config.toml
model = "image denoising model"
noise_std = 0.2
widths = [64, 128, 192]
block = "basic"
upsampling = "pixel_shuffle"
max_precond_dim = 512
batch_size = 256
epochs = 17.6
adamw_weight_decay_other_params = 0.05
Rows from block 7, named by matrix and row number. Rows with one number belong to one channel. Each number is 128 + 32 x the weight over its row's rms, rounded and kept within 0 to 255. All counts start at 0. After the name is the row's rms in percent of the matrix's.
# convs0: first 3x3 conv (model.decb.0.1.convs.0.weight, 128x128x3x3), inputs 80-89, a 3x3 kernel for each
# convs1: second 3x3 conv (model.decb.0.1.convs.1.weight, 128x128x3x3, transposed), outputs 80-89, a 3x3 kernel for each
convs0.76 071 [108 182  76 152 187 121 108 117 102 139 126  59 112 155 140 109  97 101 165 109 107 187 102 164 152  89 141  96 108 151  90 110 161 123 113 191  95 144 109 117 135 105 124 148 114 127 154 128 176 128 117 124 119 124 134 168  55 111 159 102  80 125 141 149 160 108  96  85 158 106 110 104 160 149 135  89 156 127  81 162 117 165 106  81 171 104 134 167  65 116]
convs1.76 087 [151 139 176 144 151 123 111 190 141 130 165 171  90  84 125 191  80 141 176 161 119 142 153 100 176 174 143 155 177 105 148 181 161 163 171  94 104 132 136  88 146 155 122  91 155 103 136  94  74 182  97  99 124 103 103 101 132  90  98 162 126 139 136 185 177 112 156 187  71 131 121 128 142 120 118  98 121 143 155 139 134 116  93 113  68  54 110 116 131 163]
convs0.77 121 [170 112 101 183 154 103 133 164  80 107 108 118  60 187 222 133 128 139  87 126 121 189 143  18 116 152  61 141 130 148 151 141 106 160  95 123 142 176 143 118 156 128 123 120 142 120 120 120  99 104 164 131 151 162 169 114 155 160 141 126 124 112 203  85 113  95  95 168 114  93 140 150 171  86 114 145  97  49 136  98 146  82  68 134  82  66 122 120 135  89]
convs1.77 116 [143 145 114 255 177  65 181 135 111 118 133 171 115 120 179 149 128 157 122 122 121 180  92  77 157 155 123 177 166  76 141 100  85  97 116 146 128 121 121 135  73 149 135 125 108 132 173 123  88 100 133 143 115 158 172 101 102  94  51 165 128  86 101 163 122 117 134  82 147 114 123 111 119 138 180 114 176 156  79 146 131 129  91 164 154 109 132 117 137  89]
convs0.78 086 [132 118 160 121 166 141  88 133 119 103 123 115 128 153 126  93 130 103 114 125  62 101 116 125 146 103 107 133 116 149  77 114 133 173 180 134 126 100 140 157 163  55 139 110  90 125  67 177  78 186  88 132 147 132 117 190 160 112 133 136  63  79 108 152 141 160 107 121 146 144  96  64  97  74  60 116 155 204 120 218 153 154  45  60 107  85 119 154 132 141]
convs1.78 079 [146 138 139 127  49 139 190 188 180 155 133 142 174 119  82 150 152 103 136 109 152 132 146  74 176 184  76 102  92 103 144 101 118 117 167 177  78  77 125 145  89 110  99 157  97 197 158  84 156 125 111 161 171 108 144  84 107 112 162 129 134 156 148 111 108  99 132 158 104 108 136 100 172  77  56  82 114 116 120 117 146 138 130 128  83 101 134 197 104 142]
convs0.79 093 [118 132 115 163 173 127 128 117 148 137 102  84 102  81 144  86 148 172 143 140 106 127 129 131  88 125 154 150  99 151  99 101 184  98 147 130 176 137 121 163 121 123 111  97  88 113 130 168 132 135 110 114 165 124  81  83 162 148 143 165 148 174 154 120 111 158  77 129 189 146  92 101 195 170  77 117  78  87 120 105 101  98  93 110  77  69 160 141  78 173]
convs1.79 089 [102 155 148 149 146  96  98 141  96 120 108 140 145 124 165 117 121 123 144 169 104 163 140 122 177 112 142 138 149 165 100 139 173 115 124 135 198 169 162 159 120 114 159 109  82 117  99  87 215 168 149 125 140 126 120  85 108 167 142 149 105 101 140 175 108  66 127 126 202 125 113 105 176  88 142 200 166  62 148 165  59 166 160 104 103 152 118 127 169 129]
convs0.80 086 [152 159 128 101 179  93 107 114 142  78 115  87 120 162 107 114  92 175  58  92 128 119  55  75 137 134  60  91  78 155 122 170 171 160 128 141 101 157 154  70 153 168  99 110 161 117 139 181 117 106 129 126 135 167 127 148 166  89 102  99 144 110 114 109 104 157 159 131 135 124 115 139 126  92  98 159 134 139 183 111 177 101  87 119 109 150 110 174  99 110]
convs1.80 089 [ 76 132 193 135 181  62 100 104 129  87  99  76 114  92  99  89 156 161 180 170 132 136 169 120  84 125 128 112 101 136  58 120 199 209 187 155 157 116 145 146 124 137 158 191 217  82 132 180  97 138 108 132 174 116 151 173 132 138 163 140 127  82 145 129 118 120 156 141  84 151  94 125 151 138  95 112 150 150 174  93 149 159  67 142 134 144 131 149 190 131]
convs0.81 081 [122 131 157 117 129 175 150 116 154 106 123 184 126 141 125 133 121  92  99  78  99 192  92  97 188 133  91 163 140 132 167 126 108 132 105 124 119 169 168  53 120 203 192 137 131 116 124 118  93 162 110 128  90 143 151  48 122 195  75 100  97 103 120 100 122 106 150 130 103 114 129 152 136  84 106 112 143 175 106 108 123  82 121 130 105  86 153 160 128  81]
convs1.81 081 [ 93 119 135 179 140  98 147 110 162  87 131 117  91 122 102  77 136 160 142 112 147 118 121  96 173 117 122 138 128 143 172 192  76 167 128  48 134 158 158  51  69 148 119 128 138 147 145  92  84 101 140 151 123 168 105  63  91 112 107  83 132 153  96  53  66 121 139 122 137 125 113 113 160 116  90 125 133 139 111 162 120 144 126 162 101 130  73 122 151 184]
convs0.82 124 [140 123 134 140 122  92 158 123 151 209 140 154 177 188 143 171 166 116 135 108 102  70  46  90 150  88  69  78  59 121  46   9  96  98  63 100 152 117  99  75 144 184  83   3 109 167 163 115 157 162 156 148 156 130  92 144 134 162 214 157 138 175 136 133 134 114 164 124  91 159 160 129 117 156 101 102  89 114 146 148 170 130 139 172 133  65 110 121  93  80]
convs1.82 114 [ 94  48  92 132 122 111  95  89 124 159 176 136 127 123 160 143 105 165 157 118 131 122 159 155  46 142 197 159  82 127 130 133 110 123  91 145 137 170 122 105 129 186 126 106 181 146 140 136 133 159 156 156 133 145 133 121 108 155 106  80 141  85 108 188  53 115 183  86 123 185 151 104 112 122 188 174 160 170 165 129 120 133 128 127 166 168 116  69  23 126]
convs0.83 108 [157 136 162 166 129 152 139 165 118 139  76  87 123 112 102  99  88 113 123 206 157 148 122 118 151 115 116 174 130 146 150 133  85 212 121  27 168 114  88 238  97  94 176 157 161 162 132 131 108  99  99 114 128 158 120  75 113 107  72 139 112 118  91  99 135 109 118  72 122 142  71  98  82  69 106  68 133 140 180 159 122 150 141  84 123 124  96 134 158 184]
convs1.83 105 [ 89 103 115 182 115 115 129 148 148  97 173 170 132  76 174  78  94 146 124 120 108 129  72 110  83  95 138 172 173  75 170 104 135 128 121 164 163  77  83 191 129  66 177 179 146 129  95 105 144 133 103 127  82 131 150 127  98  96  98 127  90 102 125 126 114  85 111  97 171 129  29 141 136  84 100  98 175 159  86 178 180 125  74 148 135 110 156 129 165 136]
convs0.84 118 [185 159 143 162 126 100 131 127  83  93 130 120 100  76  96  91  98 115 100 131 123 130  85 144 192 140 102 108  68  95 144 163  97 165 136  87  71  47 139 139 151 144 110 212 195 138 157 144 109 122 153 146 101 113  95 139 176 159 145 119 190 155 104  92 133 124  94 130 131  92 143 161 157 100 131 121  87 112  99 120 175 171 158 204 117 100 100 109 166 152]
convs1.84 120 [175 195 146 175 126  95 134 110 160 173 131 106 187 136 135  79 110 101 164 142 106 100 100 109 151 164 135 120 108 152 178 138 145 111 108 107  61  46 120 104 178 197 116 196 209 122 110 118 111 166 150 116 124 160 135 106  87 118 147 152 109 142 167  63  80 127 108  88 144 167 155 182  87 106 140 154 148 152 158  92  94 187 155 122 150 144 127 104  94 129]
convs0.85 089 [179 148 161 178 157 148 130 113 147 149 197 141  89 156  86  90 127 158 113 132 147 177 172 134 114  97 120 133 152 131 113 128  99 131 115 123 103  91 124 139 127  98  95 153 116 134  92 105 145 126 125 124 125 135 116 114 160  83 102 132 123  95  89 141  93 131 129 113  80 109 112 106 176 128 116 198 145 114 105  72  80  94 122 121 115  96 113 154  97  91]
convs1.85 089 [145 101 107 173 130  72 117 169  97  46 138 170 120 139 164 140 172 136 119 164 136 102 163 111  82  72  90 119 143  83 117 129  31 137  96  36 136 112 127  99  55  74 111 149 115 119 107 170 107 190 182 115 127 144 166 133 101 129 172  87 115 112 114 103 146 101 153 145  74 139 139 102 104 131 168 146 122  87 172 109 134 124  99 129 170 146  68 126  93 164]
convs0.86 117 [142 161 147  63 112 141  70 135 146 161  83 103 126 103  83 132 118  77  74 123 144 108 150 136 134 120 126  88 176 170  68 114 177 145  98 158 136  84 102 158  75  90 118  84  83 135 144  94 118 120  88 135 160 118 120 157 121 128 112 186 155 122  99 123 144 120 110  93  93 138 101  25  82 111 165  98  78 130 179 128 145 147 102 133 164  68 128  86 158 175]
convs1.86 115 [123 172 168 178 107 111 115 114 105 170 154 119 155 133  77 110 110 123  64 101 161 107 117 215 148 156 151 104 139 162 124  67 157 176  81 153 114 144 152  82 150  95 113 128 131 104 137  99 129 153 147 113 115 138 116  89 145 187  89 135 153 111 125 214 145 122 138  66  90 144 104 119  60  72 155 152 130 143 170 157 100 128 151 148 151  88 101 116  67  82]
convs0.87 081 [148 117 122  84 137 176 120 185 135 122 117  49 136 122  47 151 137  56 155  95  94  90 135 136 156 120 115  83 123 146 132 140  81 121 140 134 171 197 221 145 173 163 160 168 118 117  46  78 138 186 176 129 131 105 130  95  65 154 165 104 113 106  95 144  84 142 168  90  76 158 117 140 143 111 153 192 154 128  87 112 112 119 156 138 105 117 143 186  80 123]
convs1.87 084 [157 116 139 179  94 119  92 119 133 170 168  85 179 167 116 105  87 137 140  89 114  79 142 152 150 107 112 135 153 150  45  81 150  89 131 121 143 109 159  92  95  83  73  60  93 167 151 186 129 117  98 147 154  68 134 174 147 118  88 116 152  71 131 168 131  86 129 100  97  89  89 132 155 146 203 190 140 101 105 108 124 137 126 119 143 153 113 166 136 127]
convs0.88 086 [140 142 133 113 143 138 142 121 169 158  99  88 142 111 139 136 145 148 107 152  81 109 201 101  77 104 108 126 144 199 134 107 190 139  88 120  88  81 109  98  60 133 137 142 159 144 109 145 117 128 143 148 152 124 117  90 163 149 168 143 163 127 117 170  78  75 152 123 152 152 129  58 170 186 158 147 145  36  76 134  88  91 125 123  87 116 136  53  71 170]
convs1.88 090 [142  68  98 132 115 189 162 111 114  71 146 111 131 131  89 175 107  91  93 140 149 101 147 100 123 148 120 132 100 178 101 150 156 149 131 174 153  68  60 169 148  81 181 136 143  85 136 131 127 137 117 151 144 143 134 125 123 118  84 147 104 111 120 161  89 136 172 131 118 147 176 109 129 221 175 187 190 104 149 138 125 107 131 130 131 166 173  88 130 168]
convs0.89 103 [158 105 153 177  91 106 158 127  90 141 109 120 134 149 123 145 132 127 173 119  90 155 193 207  66  85 184 135 113 116  70 135 132 144 136 137  72  68 133 112  93 141  87 155 205 123 132 122  72 119 114 112 105 125 154 157 106 101 102 102 138 136 164 108 127  59 125 153 112  98 115 205 129 164 106 147 115  59  60  63 105 137  55  83 141  67  91 176 139 137]
convs1.89 097 [188  95 114 202 123  77 183 149 111 119 127 150 148 124  96 158 166 129 167 148  97 108 150 168 115  95 158 157 157 133 100 117 150 125 112  95 101 143 184  84 165 166  79 159 106 119 108 132  77  78 143 167 107 161 105  86  81 140 121 129 171 158 116  55 132 163 129  82  73 130 105 134 142 132 176 109 125 134 131 161 110 108 120  98 143 103 127 155 162 161]
convs0.90 075 [117 145 108 122 144 112 142 198 156 138 160 148  83 146 144 122 137 149  96  84  97 157 111 111 152 139 138 107 124 185 109  90 166 150 156  72  67  99 110  76 129 129  82 132 154  98 120 153 140 139 118 138 154 105 111 107 148 161 141 134  71 106 101 113 116 122  60 121 112 117 114 162 121 124 141 136 131 128 114 137 132 164  94 105 157 126 124 152 146 129]
convs1.90 087 [132 106 129 112 174 164 129 117 142 150  62 148 158 162 155 149 115 104 118 161 129 203 110 161 120  92 118 125 168 151  37  73 128 104 142 129 153  64 103 124 109 128 132 157 148 136  77  92 138 166 188 121 134 118 128 101 148 101 130 150 145 129 125 102 153  86 159 155 152 147  73 129 120 137 138 149 192 160 118 159 128 163 122 109 132 143 125 157 130 127]
convs0.91 072 [148 138 137 108 150 154 128 115 152 137 148 156 142 119 144 106 134 137 158  86  40 127 158  84 168 114 106 175 131 141  84  93 122 109  47 121 142  91  98 128 118 137 145 123 113 125 192 128 138 168 120 111 156 127 160 121 126 125 131  67 142 119 119 135  79 108 136 127 114 134 147 126 133 130 182 107 136 158 129 136 110 116  97 133 145 187 159 113 101 193]
convs1.91 079 [175 144 115 127 125 135 162 150 181 118 106 137 122 139 117 172 139  73 158 158  85 190 158  99 179 114 175 188 127  67 115 145 127  61 138 142  93 137 103 128 173 106 172 130 112 112 139 159  88  93 122 154 172 115 149 121 158 134  85 102 172 168 144 135 110 141 111 113 130 148 185 152 108 134  98  74 131 115  96  58 125  76 116  89 105 130  79 156  68 115]
convs0.92 122 [123  98  89 149 173 150 134 100 141 176 118 117  42 134 158 134 135 102 122 156 131 137 159 148 140 192 154 154 108 109 115 131 147  79 127  67 124 110 157  97 126 169 122 109 165 122 123 140 167 145 137 109 111 112 138 149 148 175 100 151 147 121 175 138 106 152 106 152 119 104 137 108 126 120 103 125  98 105  77 155  85 105 106 133  37  34   9 153 144 200]
convs1.92 106 [139 135 155 111 122 183 139 141 147 133 117  96 136 121  55 107 108  83 195 140  83  71 166  59 141 158  95  69  91 159 126 107 150  92 149 146 138 142 165 153 139 111 156 165 131  93 127 127  44 123  81 169 183  76 147 137 143 136  99 115 122  99  89 103 130 128 122 141 160 159 136 135 134 130  92 140 172  82  98 110 110 140 167 169 127 112  79 141 156 139]
convs0.93 081 [ 75 164 155 113 150 136 127 130 142 138 140 100 120 127  65 164 140  85 142 114 128 103  83  96 140  97  80 112  90 122 158 140  85 115  87  55 113 172 136 124  85 198 121  61 184 148 112 209 144 136 109 117 137  97 125 142 161 101 151 123 134  87 103  99 125  92 136 103 127 157 160 177 160 148  69 114 116  70 117 176 166 115 145 111 173 124  92 156 151  94]
convs1.93 082 [150 140 110 163 139 113 146 141 162 133 135 125 212 107  63 202 107 107 149 106 119 123 114 149  79 122 147  90  65 172 138 117 147 127 202 214 144 109 140 119 115 108  98 134 160 112 106  94 168 169 188 121 124 174 165 165 121  66 148 172  83 160 143 124  96 142 160 139 130 143 103 137  62 118 192 189 152 174 119 134 157 165 114 127 167  79 114  55 139 162]
convs0.94 134 [130 151 156 106 134 161 110 125 162  98 102 143 123 102 121 128 131 137 141 145  94  87 153 103 134  75 133 100 119 109 128 123  83 145  80 129 142  84 121 169  64  83 127 117  99  83  92 125 138 140 133 119 120 128 106  86 125 130  85  98 116  75 120  88  61 127 109  61 121 131 113 141 103 172 144 116 200 109 146 195 180  96 123 100 139  34  48 161 130 116]
convs1.94 129 [148 149 159  92 202 149 120 157 106 159 140 126 113 116 169 143  82 130 173  48  85 194 148  94 167 199  82 124 136 142 127  89 181 142  83 168 137  95 147 209 114 103 129  78 116 158 170  86 179 152  89 189 143  86 135 145 111 135 103 171 180  94 162  85 122 115  70  88 133 163  94 104 118 124 146 153 218 126 101 111 138 204 157 164 123 160 131  57 150  88]
convs0.95 123 [133  84 156  79  86 136 115 137 107 185 164 154 167 120 121 107  76 118 121 120 129 126  78 147 139 122 155 162 120 131 145  89 124 117  97 107 159 213 166 153 113 161  51  45 170 116 167 174 116 173 162 147 168 164 137 179 101 126 164 150 115  98 143 123 106 203 115 136 105 117 193 123 116 109 116  88  79 141 157 161 153 129  68 161 151  76 145 144 150 119]
convs1.95 117 [119 144 102 103 120 113  95 128 168 114 145 172  72 104 181 138  70  64 120 101 121 142  93 118 159 127 127 207 218 150 101 131 121 137 114 126 105 106 123 118 137 130 118 111 123 104 148 161 155 154 127  89  99 106 153 124 142 137 145 132 145 117 113 166 155 163 153 190 113 145 183 134 166  95  99 132 124  99 171 203 145 154  65 115 149  98 106 143 204 124]
convs0.96 112 [ 79 128 123 116 145 115 112 122 135 135 119  90 138 136 146  91 122 190 146 108 119 153 159 186 148 167 126 142 127 101 119  89 133 113 101 128 180 116  70 166  64  31 132 151 119 135 155 104  92 148 149 108 142 114 167 119 118 112 134 154 162 186 123 100 101 154 123 100 132 119 101 136 157  70 104 148 100  77 114 101  48 115  99 131 150 116 148 175  99 134]
convs1.96 104 [151  96 128 113 125 120 127 153  75  41 146 158 129 122  81 116 137 149 115 112 128  59 149 167 105 123 183 123 112 130  69 116 111 110 109  86  99  91 130 154 139  69 144 159 102 134 132 160 144 133 116  81 170 158 130 110 137 128 133 117 145 122  52 133 126 139 152 135 109 144 177 168  74 206 129 167  81 104 170  95 156 186 154 175 195 163  84 134 149 154]
convs0.97 099 [167 172 152 109 111 180 113  92 116 164 152 128  75  95 185 101 119 125 132 133 139 114  88  94 150 164 103  96  41  86 121 110 127 121 105 110 196 161 159 124 138 111 112 125 108 202 152 133 159 140 135 100 117 124  93  79 105 135 111 168 134 116 139 136 180 211  95 131 108 115 157  84 205 172 159 147 114 109 139 139 162  73 113 148 162 124 111 132 165  86]
convs1.97 101 [106 135 124 134 167 131  97  96 128 162 126 140  62 119 155  74 153 148 143  86 120 146 127  78 102 122  99 128  27  80 138 132 182  90  73 100 158 172  85 148 135 109 118  91 109 123 128 142 144 103 113 133  99 149 169 102 122 169 147 150 121 139 147 163 139 169 127  99 122 119 131 115 136 157 168 125 118 164 120  72 138 113  66 108 208 157  95 128 117  86]
convs0.98 073 [152 110 124 112 172 163 159 135 193 100  90 104 141 156  77 128 151 140 163 140  90 159 140 150 141 104 136 119 154 195 115 111 110  76 123 105  93 120 124 135 202 106 132 108 128 115 115 225 130 158 155 160 181 197 127 197  34 131 166  79 162 140 167 141 138 128 150 135  80 108  89 126 137 104  99 139 158 162 120  76 148 150 175 153 136 133  99 147 170  89]
convs1.98 080 [126 133 131 154 146  84 193 172 138  89 116 202 133  92 151 146 145 118 141 195  72 165 115 147 182 129 146 172 178 139 103 158 136 122 152 184  70 134 123 127 111  97 124  93 141 157  81 103 117  71 153 106 142 167 146 161 100 111 101  98 119 120 127 132 126 168 137 135 142 100 100 107 121 121 174 107  73 128 104 149 157 142 178 158 102 165 122 106 180  93]
convs0.99 095 [150 113  89 121 108 121 155 132 164  94 128 198 136 111 173  90  87 113 138 139 116 101  77  76  92 116  77 134 124 149 105 134  88 110 166 107 163 176 157  83 115 122  87  87 101 102 128 144 132 161 144  93 120  84 161 161 142 213 149 168 155 110 168 112 152 198 134 103 156 169 116 141  95 129  90 109 114  87 171 176 113 132 127 171 107  77 110 114 126  74]
convs1.99 093 [115 143 145 164 105 103 159 112 154 154 160 164  92  85 161 103  76 138 158 185 131 100 109 120 156  97 164 105 108 135 139 120 138 154 101 118 175 154 164 137  82 141 132  94 103 165 145  83 135  78  86 118  83  88  97 138 147 132 106 172 108 125  99 117  80 160 148 136 136 138 125 153 184 100  68 157 116 120 135 155 133 151 114 136 123 116  98 112 107 202]
convs0.100 086 [129 207 137 162  99 129 106 119  76 112 144 101  85 104 106 152 128 111 183 118 100 140 130 103 120 161 132 130 128 172 105  96 144 150 118 151 156 128 123 125  70  86 162 110  26 123 113 105 144 142 137 121 151  80 134  93 147 145 147 153  86 117  82 156 159 119  92 106 124 123 140 103 132 126 130 122 159 130 100 113 132 101 116  63 129 109 116 140  85  78]
convs1.100 084 [ 99 113 132 143 145 145 113  97 184 183  93 113 188 110  91 164 147  88  94 106 135 127 117 122 170 136 138 110 116 118 169 120 118 126 130 132 144  95 150 127 140 159 130  52 116 124  82 189 116  83 177 148 191 114 116 153 110 112 109 144 140 155 188 162 160 145  82  84 169 126 111  91 160 176 150 115 135 174 105  78  68 130 148 109  50 108 142 176 178 103]
convs0.101 119 [ 80 116 148 163 158 109 152 134 101 156 105  91  92  93 136  99 135 112 151 131 161 156 145 120 150 148 152 155 134  68 124  86 130 120 139 121 159 187 116 205 125  74 147 124  71 136 118 111  94 118 116 129 155 136 158 172 125  62 183 132 110 162 126 186 117 100 147  74 121 111  96 154  88 139  85 105 103  92 144 134 158  77 100  97  70  16 111 123 120 108]
convs1.101 116 [120 114  90 114 103 140 101 122 149 156 145 149 125 142 131 113 168 126 127 118 126 127 107 131 142 161 139 109 122 126 155 156 105 217 137  73 166 147 105 143 156 127 105 147  89 134 127 166 149  92  88 120 119 116 130 142 125 136 102 132 103 145 143 129 153 136 124 175  96 187 121  86  88 114 120  64 122 126 120  85 124 104 138 121  87 141 148 139 121 154]
convs0.102 093 [150 146 120 153 161  95 168 131 102 129 119 106 124 173 143  93 146  46 134 167 166 118 108  99 109 155 158 149 156  85 126 144 103 118 113 121 201 138 103 167 180  46 119 135  40 114 156 141  99 152 136 151 103 118 133 150 118 146 105 115  93  83  97 173 154 117 160  82  82 127 120 137 181 153 165 155 121  76 114  76  88 143 158 134 133 132  98 126 132 115]
convs1.102 086 [ 38  86 112 134 155 118 155 160 152 184 147 135 175 155 124 121 143 125  74 107  67 123  75 146 101 151 147  95 176 174 157 123 138  98  86 144 132 118 149 149 128  98 125 158 136 133 128 189 166 155 170  76  73  98 152 160 173 156 118 139 134 102  78 206 160  92 185 113 132 124 116 135  88 134 137 103 106 132 120 100 119  67 149 112  44 108 127 147 150 171]
convs0.103 112 [120 144 150 106 109 112 130 173 104 179 178 103 118 185 152 129  87 124 167 132 111 149 168  46 137 141 115 154 170  77 122 158 158  95 101 171 155 148 138 198  46  95 191  44 130 128 158 107 134 110 173 115  97 156 124 112  74 104 136  57 100 155 141 131  72 134 135  74  73  92  83  96  84  58  68 135 155  71  65 131 166 151 104 117 118  32  89 137  59  90]
convs1.103 107 [134 109  71 107  81 138 107 125 138 130 147  85 104 170 119 133  61  69  81 105 133 139 110  87 107 147 106 156  84 135 194  95  99  97 163 114 134 142 127 177 204 130 148 147 144  79 150 135 104 134 169 187 118 154 109 121 155 144 124 161 142 146 142 157 124 102 131  91 136 127 121 143 128 112 103 138 103 138 113 167 127 147 135 112 140 110 154 143 158 132]
convs0.104 094 [ 88 108 125 121  66 128 135 138  79 127 163 153 114 129  86 115  89  92  76 147 243 120  74 102 143 121 113 111 103 142 146 125 109 111  90  52 136 134 130 151 205 150 219 161 130 150 136 136 140 146 134  91 157 104 103  98 113 152  72  51  51  56 140 121 125 159 126 100 115 106 116 126 143 161 128 155 137 143 110 167 117  69 125 198 145 162 188  94 163 134]
convs1.104 096 [145  64  93 114 162  98 175 131 114 157 125 145 167 161 158  80  70 140 161 130 110 159  99  91 108 118  79 178 210 159  98  99  92 194  95 135 101  57   7  79  89 147  80 119 133 141 120 210  99 131 165 130 112 153 144 158 177  84 141 136 106 187 194 112 152  88 121 137 156 117 152 156 129 182 138  83  78 135  64 115 137 110  79 140  98 104 129 164 133 177]
convs0.105 086 [126 132 161 146 195 151 103 134 148 133 139 146 111 134 133 141 116  92  47 101 117 131  71  80 107 131  92  94 112 121 115 180 149 120 107 100  85 122 120  86 208 186 117 103 120 132 144 117 124 100 110 142 166 138 149 127 115 188 156 100 156 153 184 106  53 104 171  74 142 103 151 181  83  98 116  97 118 161 134 154 150 207 152 117 136 101  80 173 138 105]
convs1.105 084 [107 134 162 125  89  88 112 114 102 144 190 139  73 191 195 114 152 167  82 143 179 131 148 138 179 123 112  91 121 162  61 133 166 141 117 132 132 145  88 143 126 189 142  90 205  71  64 195 141 101 161 133 160  86 159 123 119 109 117 131 103 128 157 111  89  49 132 175 106 145  80 125  93 129 138 139 133 171 112 122 163 185 112 150 161 145 113 107 135  40]
convs0.106 075 [ 97 109 164 119 126 175  94 113  81 121 163 103 166 147  99 130 116  94 153 189  39 151 169  63 168 124 153 141 158 161 170 171 177  95  90 147 116 103 177 102 135 123 106  64  62 132 149 170 148 170  99 123 146 100 159 127 170 163 149 108 115 126  94  96 150 137 130 105  81  70  93 166 145 178 153  67 135 126  78 122 137 162 184 141 107 127 117 155 110 104]
convs1.106 082 [ 99 120 116  86 178 183  42  85 106  83 118 107 114  68 128 151 107 111  97 105 143 103 104  87 149 151  81  99  99 184 168 129 221 118  96 155 194  75 179 139  94 131 183 200 122 178 142 202 121 102  41 160 139  52  69  62 104 150 126 139  95 141 115  93 157 131 100 136 135 123 112 201 152 113  83 147  95  74 123 170 101 105 173 156 143 112  79 113 108  46]
convs0.107 120 [138  94 117 133 162 105 124 170 122 182 164 127 137 144 131 120 129 125 181 114 127 142 164 174 142 125 120 138 138 135 141 133 130 130 126 151  58 154  83 106 126 139 166  55 160 155 193 168 129 111 112 131 106 147 178 110 128 153 114 145 154 145 144  95 134 143 115 145 137 129 172 181 142 103 117 104  95  66 126 167  45 157 183 145 173 137 152 108 103 121]
convs1.107 115 [154 106 107 156 127 120 115 110 140 147  93 138 120 131 117 161  77 126 177 137 117 154 102 151 185 161 110 127 141 117 130 128 142 131  71 112 128 134 107  77  82 166 146  52 192 128 151 151 192 105  80 109 115 144 137  83 115  80 136 141 165 145  98 117 153 124 111 114 127 137 159 221 162 107 132 213 156  40 103 171  77 168 157 145 172  97 100  87 130 110]
convs0.108 091 [115  87  80 129 121 111 122 106 126 132  70  87 116 153 118 120 137 145 119 152 167  96  34 107  84  82 126 131 130  88 158 152  77 123 109 136  94 203 130  79 229 187 114 113 188 134 105 128 108 116 117 131 122 124  88 147 163 165 243 215  64 163 177 146 118 194 141  84 125 172 162 140 123 165  88 118 119 117 138 142 140 116 132 140 119 139 192  91 107 158]
convs1.108 090 [156 141 133  95 176 143 120 130 148 132  82 116 125 114  57 175 151 116  89 164 152  86  72 189 130  81  99  99 129  81 131 160 131 162  69 112  96 151 135  91 148 214 139  89 157  83  98 158 112 130 181 152  96  62 132 169 118 126 166 112 115 124 103 125  80 150  79 182 134  83 136 151  84 120 147 121 113 131 112 156 135 133 125 144 102 122 131 117  90  78]
convs0.109 121 [169  98 141 157 140 155 125 206  96 137 114 107 147 146 109 122  83 109 158 144 107 130 159 125 131  74  75 111 139 152  91 106 124 156 121 100 117 145 148 145 112 126  97 113 120 148 172 131 133 143  88 103 158 110 124 173 148 129 180 150 174 172 119 121 155 142 104 126 126 126 156 141 117 165  94  92 169 115  75 111 137 102 119 103 115  95 137 128 111  99]
convs1.109 113 [151 139  72 127  87  63 144 132 109 154 111 153 158 115 133 168 134 121 144 146 150 164 112 137 135 132 126 189 229 143 165  94 167 136 108 150 147 148 163 166 180 114 175 124  91 156 147 128 102 134 103 106 156 111  85 149 119 160 129  90 105 132  87 196 155 137 125 192 111 160 120 165 139 181 158  89 113  85 124 128 114 119  80  64  44  72 160 114  98 125]
convs0.110 074 [144 142 156 128 173 218 126 108 155 130 117 149 129 130 144  82 141 122  94 155 126  69 139 117 154 146 126 117 100 107 163 132 154 123 107 122 144  94 110 140 140 135  97 140 141 108 140 110 139 168 144 143  63 156 160 123 121 137 119 128 110 104 106 131 128 104 117 120 124 122 126 131 126 118  92 125 161 207 127  95 160 139 171 112 114 185 143 138 117 121]
convs1.110 105 [149  86  76 164 136 114 112 118 146  99 100 126 177 146  76 148 159 100 158 133 114 120 151 137  97 169 159 162 121  90 141 138 126  82  51 114 123  76 124 147 140 122 142 180  78  98 141 136 178 101  92 139 116 147 111 143  96 147 105 139 156 116 169 131 141 128 169 146 144 109 130 152 104 124 146 103 139 175 125 105  60 162 162  74 171  81  55 154 153 144]
convs0.111 137 [123 138 108 147 153 117 154 140 141 145 119 186 135  95 148  97  93 116 138 127 103 133 140 174 121 141 192 134 107 109 111 135 146 117 112 150 142 131  96 215 140  46 170 160  81 113 149 127  98 129 105 131 138 117 141 154  72  37 137  97  99 132 121 135 149 135 176  85  98 159 112 131 172 124 126 133  93  75 106 111  94  75  76 133 100  39 118  99  94 140]
convs1.111 136 [164 108 119 120 128 112 106 111 102 102 112 150 140 111 142  76 132 152  87 139 148   0 100 200 114  87 100 114 140 105  81 121 190 166 112 141 160 107  51 185 113  40 133 154 100 125 116 107 135 107  58 114 162 160 127 148 122 112 162 197 133 126 173 143 113  95 168 173  85 133 166 151 150 135 120 139 143 136 137 115 129 120 115 175 160 163 136 112 154 167]
convs0.112 108 [101 117 141 123 102 102  93 115 175 128  69 155 141 136 229 112 124 147 119  66  71 177 125 131 159 147 131 100  97 119  92 189 180  98 132 173 164 129  95 227  72  80 178 143 129 137 154 111 127 107 104 130 107  65  89 146 129  69 149 116 158 174 129 138  80 104 160  93  88 161 123 118 162 112 108 118 104  96 114 105 124  71  99  92  97  60  95 149  90 103]
convs1.112 110 [102 126 139  54 102 184  89 113 157  98 126  90 103 159 174  99 152 166 144  79  85 143 108 128 146  76  89 121 129  94 108 160 167  81 103 133 122 147 105 165 139  19 175  99  68 149 143 151 151 132  82 189 123 135 171 114 141 135 116 137 140 158 153 132 106 107 139 133  90  62 127 148 131 145  69 162 122  65 156 175 146 125 118 200 122 111 189 161 137 195]
convs0.113 110 [152 108 125 115 140 124 114 132 130  95 108 114 154  93 165 167  91 166  98 123 127  99 115 148 120 103 109 158 134 138  90 130 175  90  55 161  81  69 118 121  93 123 119 129  83 129 202 157 118 129 159  74 129 132 144 153 200 109 146 174 186 211 194 177 119 124 126  95  93 141 112  83 148  67  64 128 118 118  35  69 136 152  65 103 191 117 167 180  73 168]
convs1.113 107 [149 152 143 173 178 170 174 110 124 190 120  92 127 131 177 119 157 150 155 127 128  64  99 117  90 110 141  99 166 156 107  92 112 118 108 118  84 134 190  95 172 198  79 121 203 152  98 132  19  86 157  95 129 120 111 110 126 138  56 125 153  82 126 203 155  94 185 120 120 155 144 117 149 140 140  59  96 131 149 148 161 105 114 109 159 148  84 143 123 107]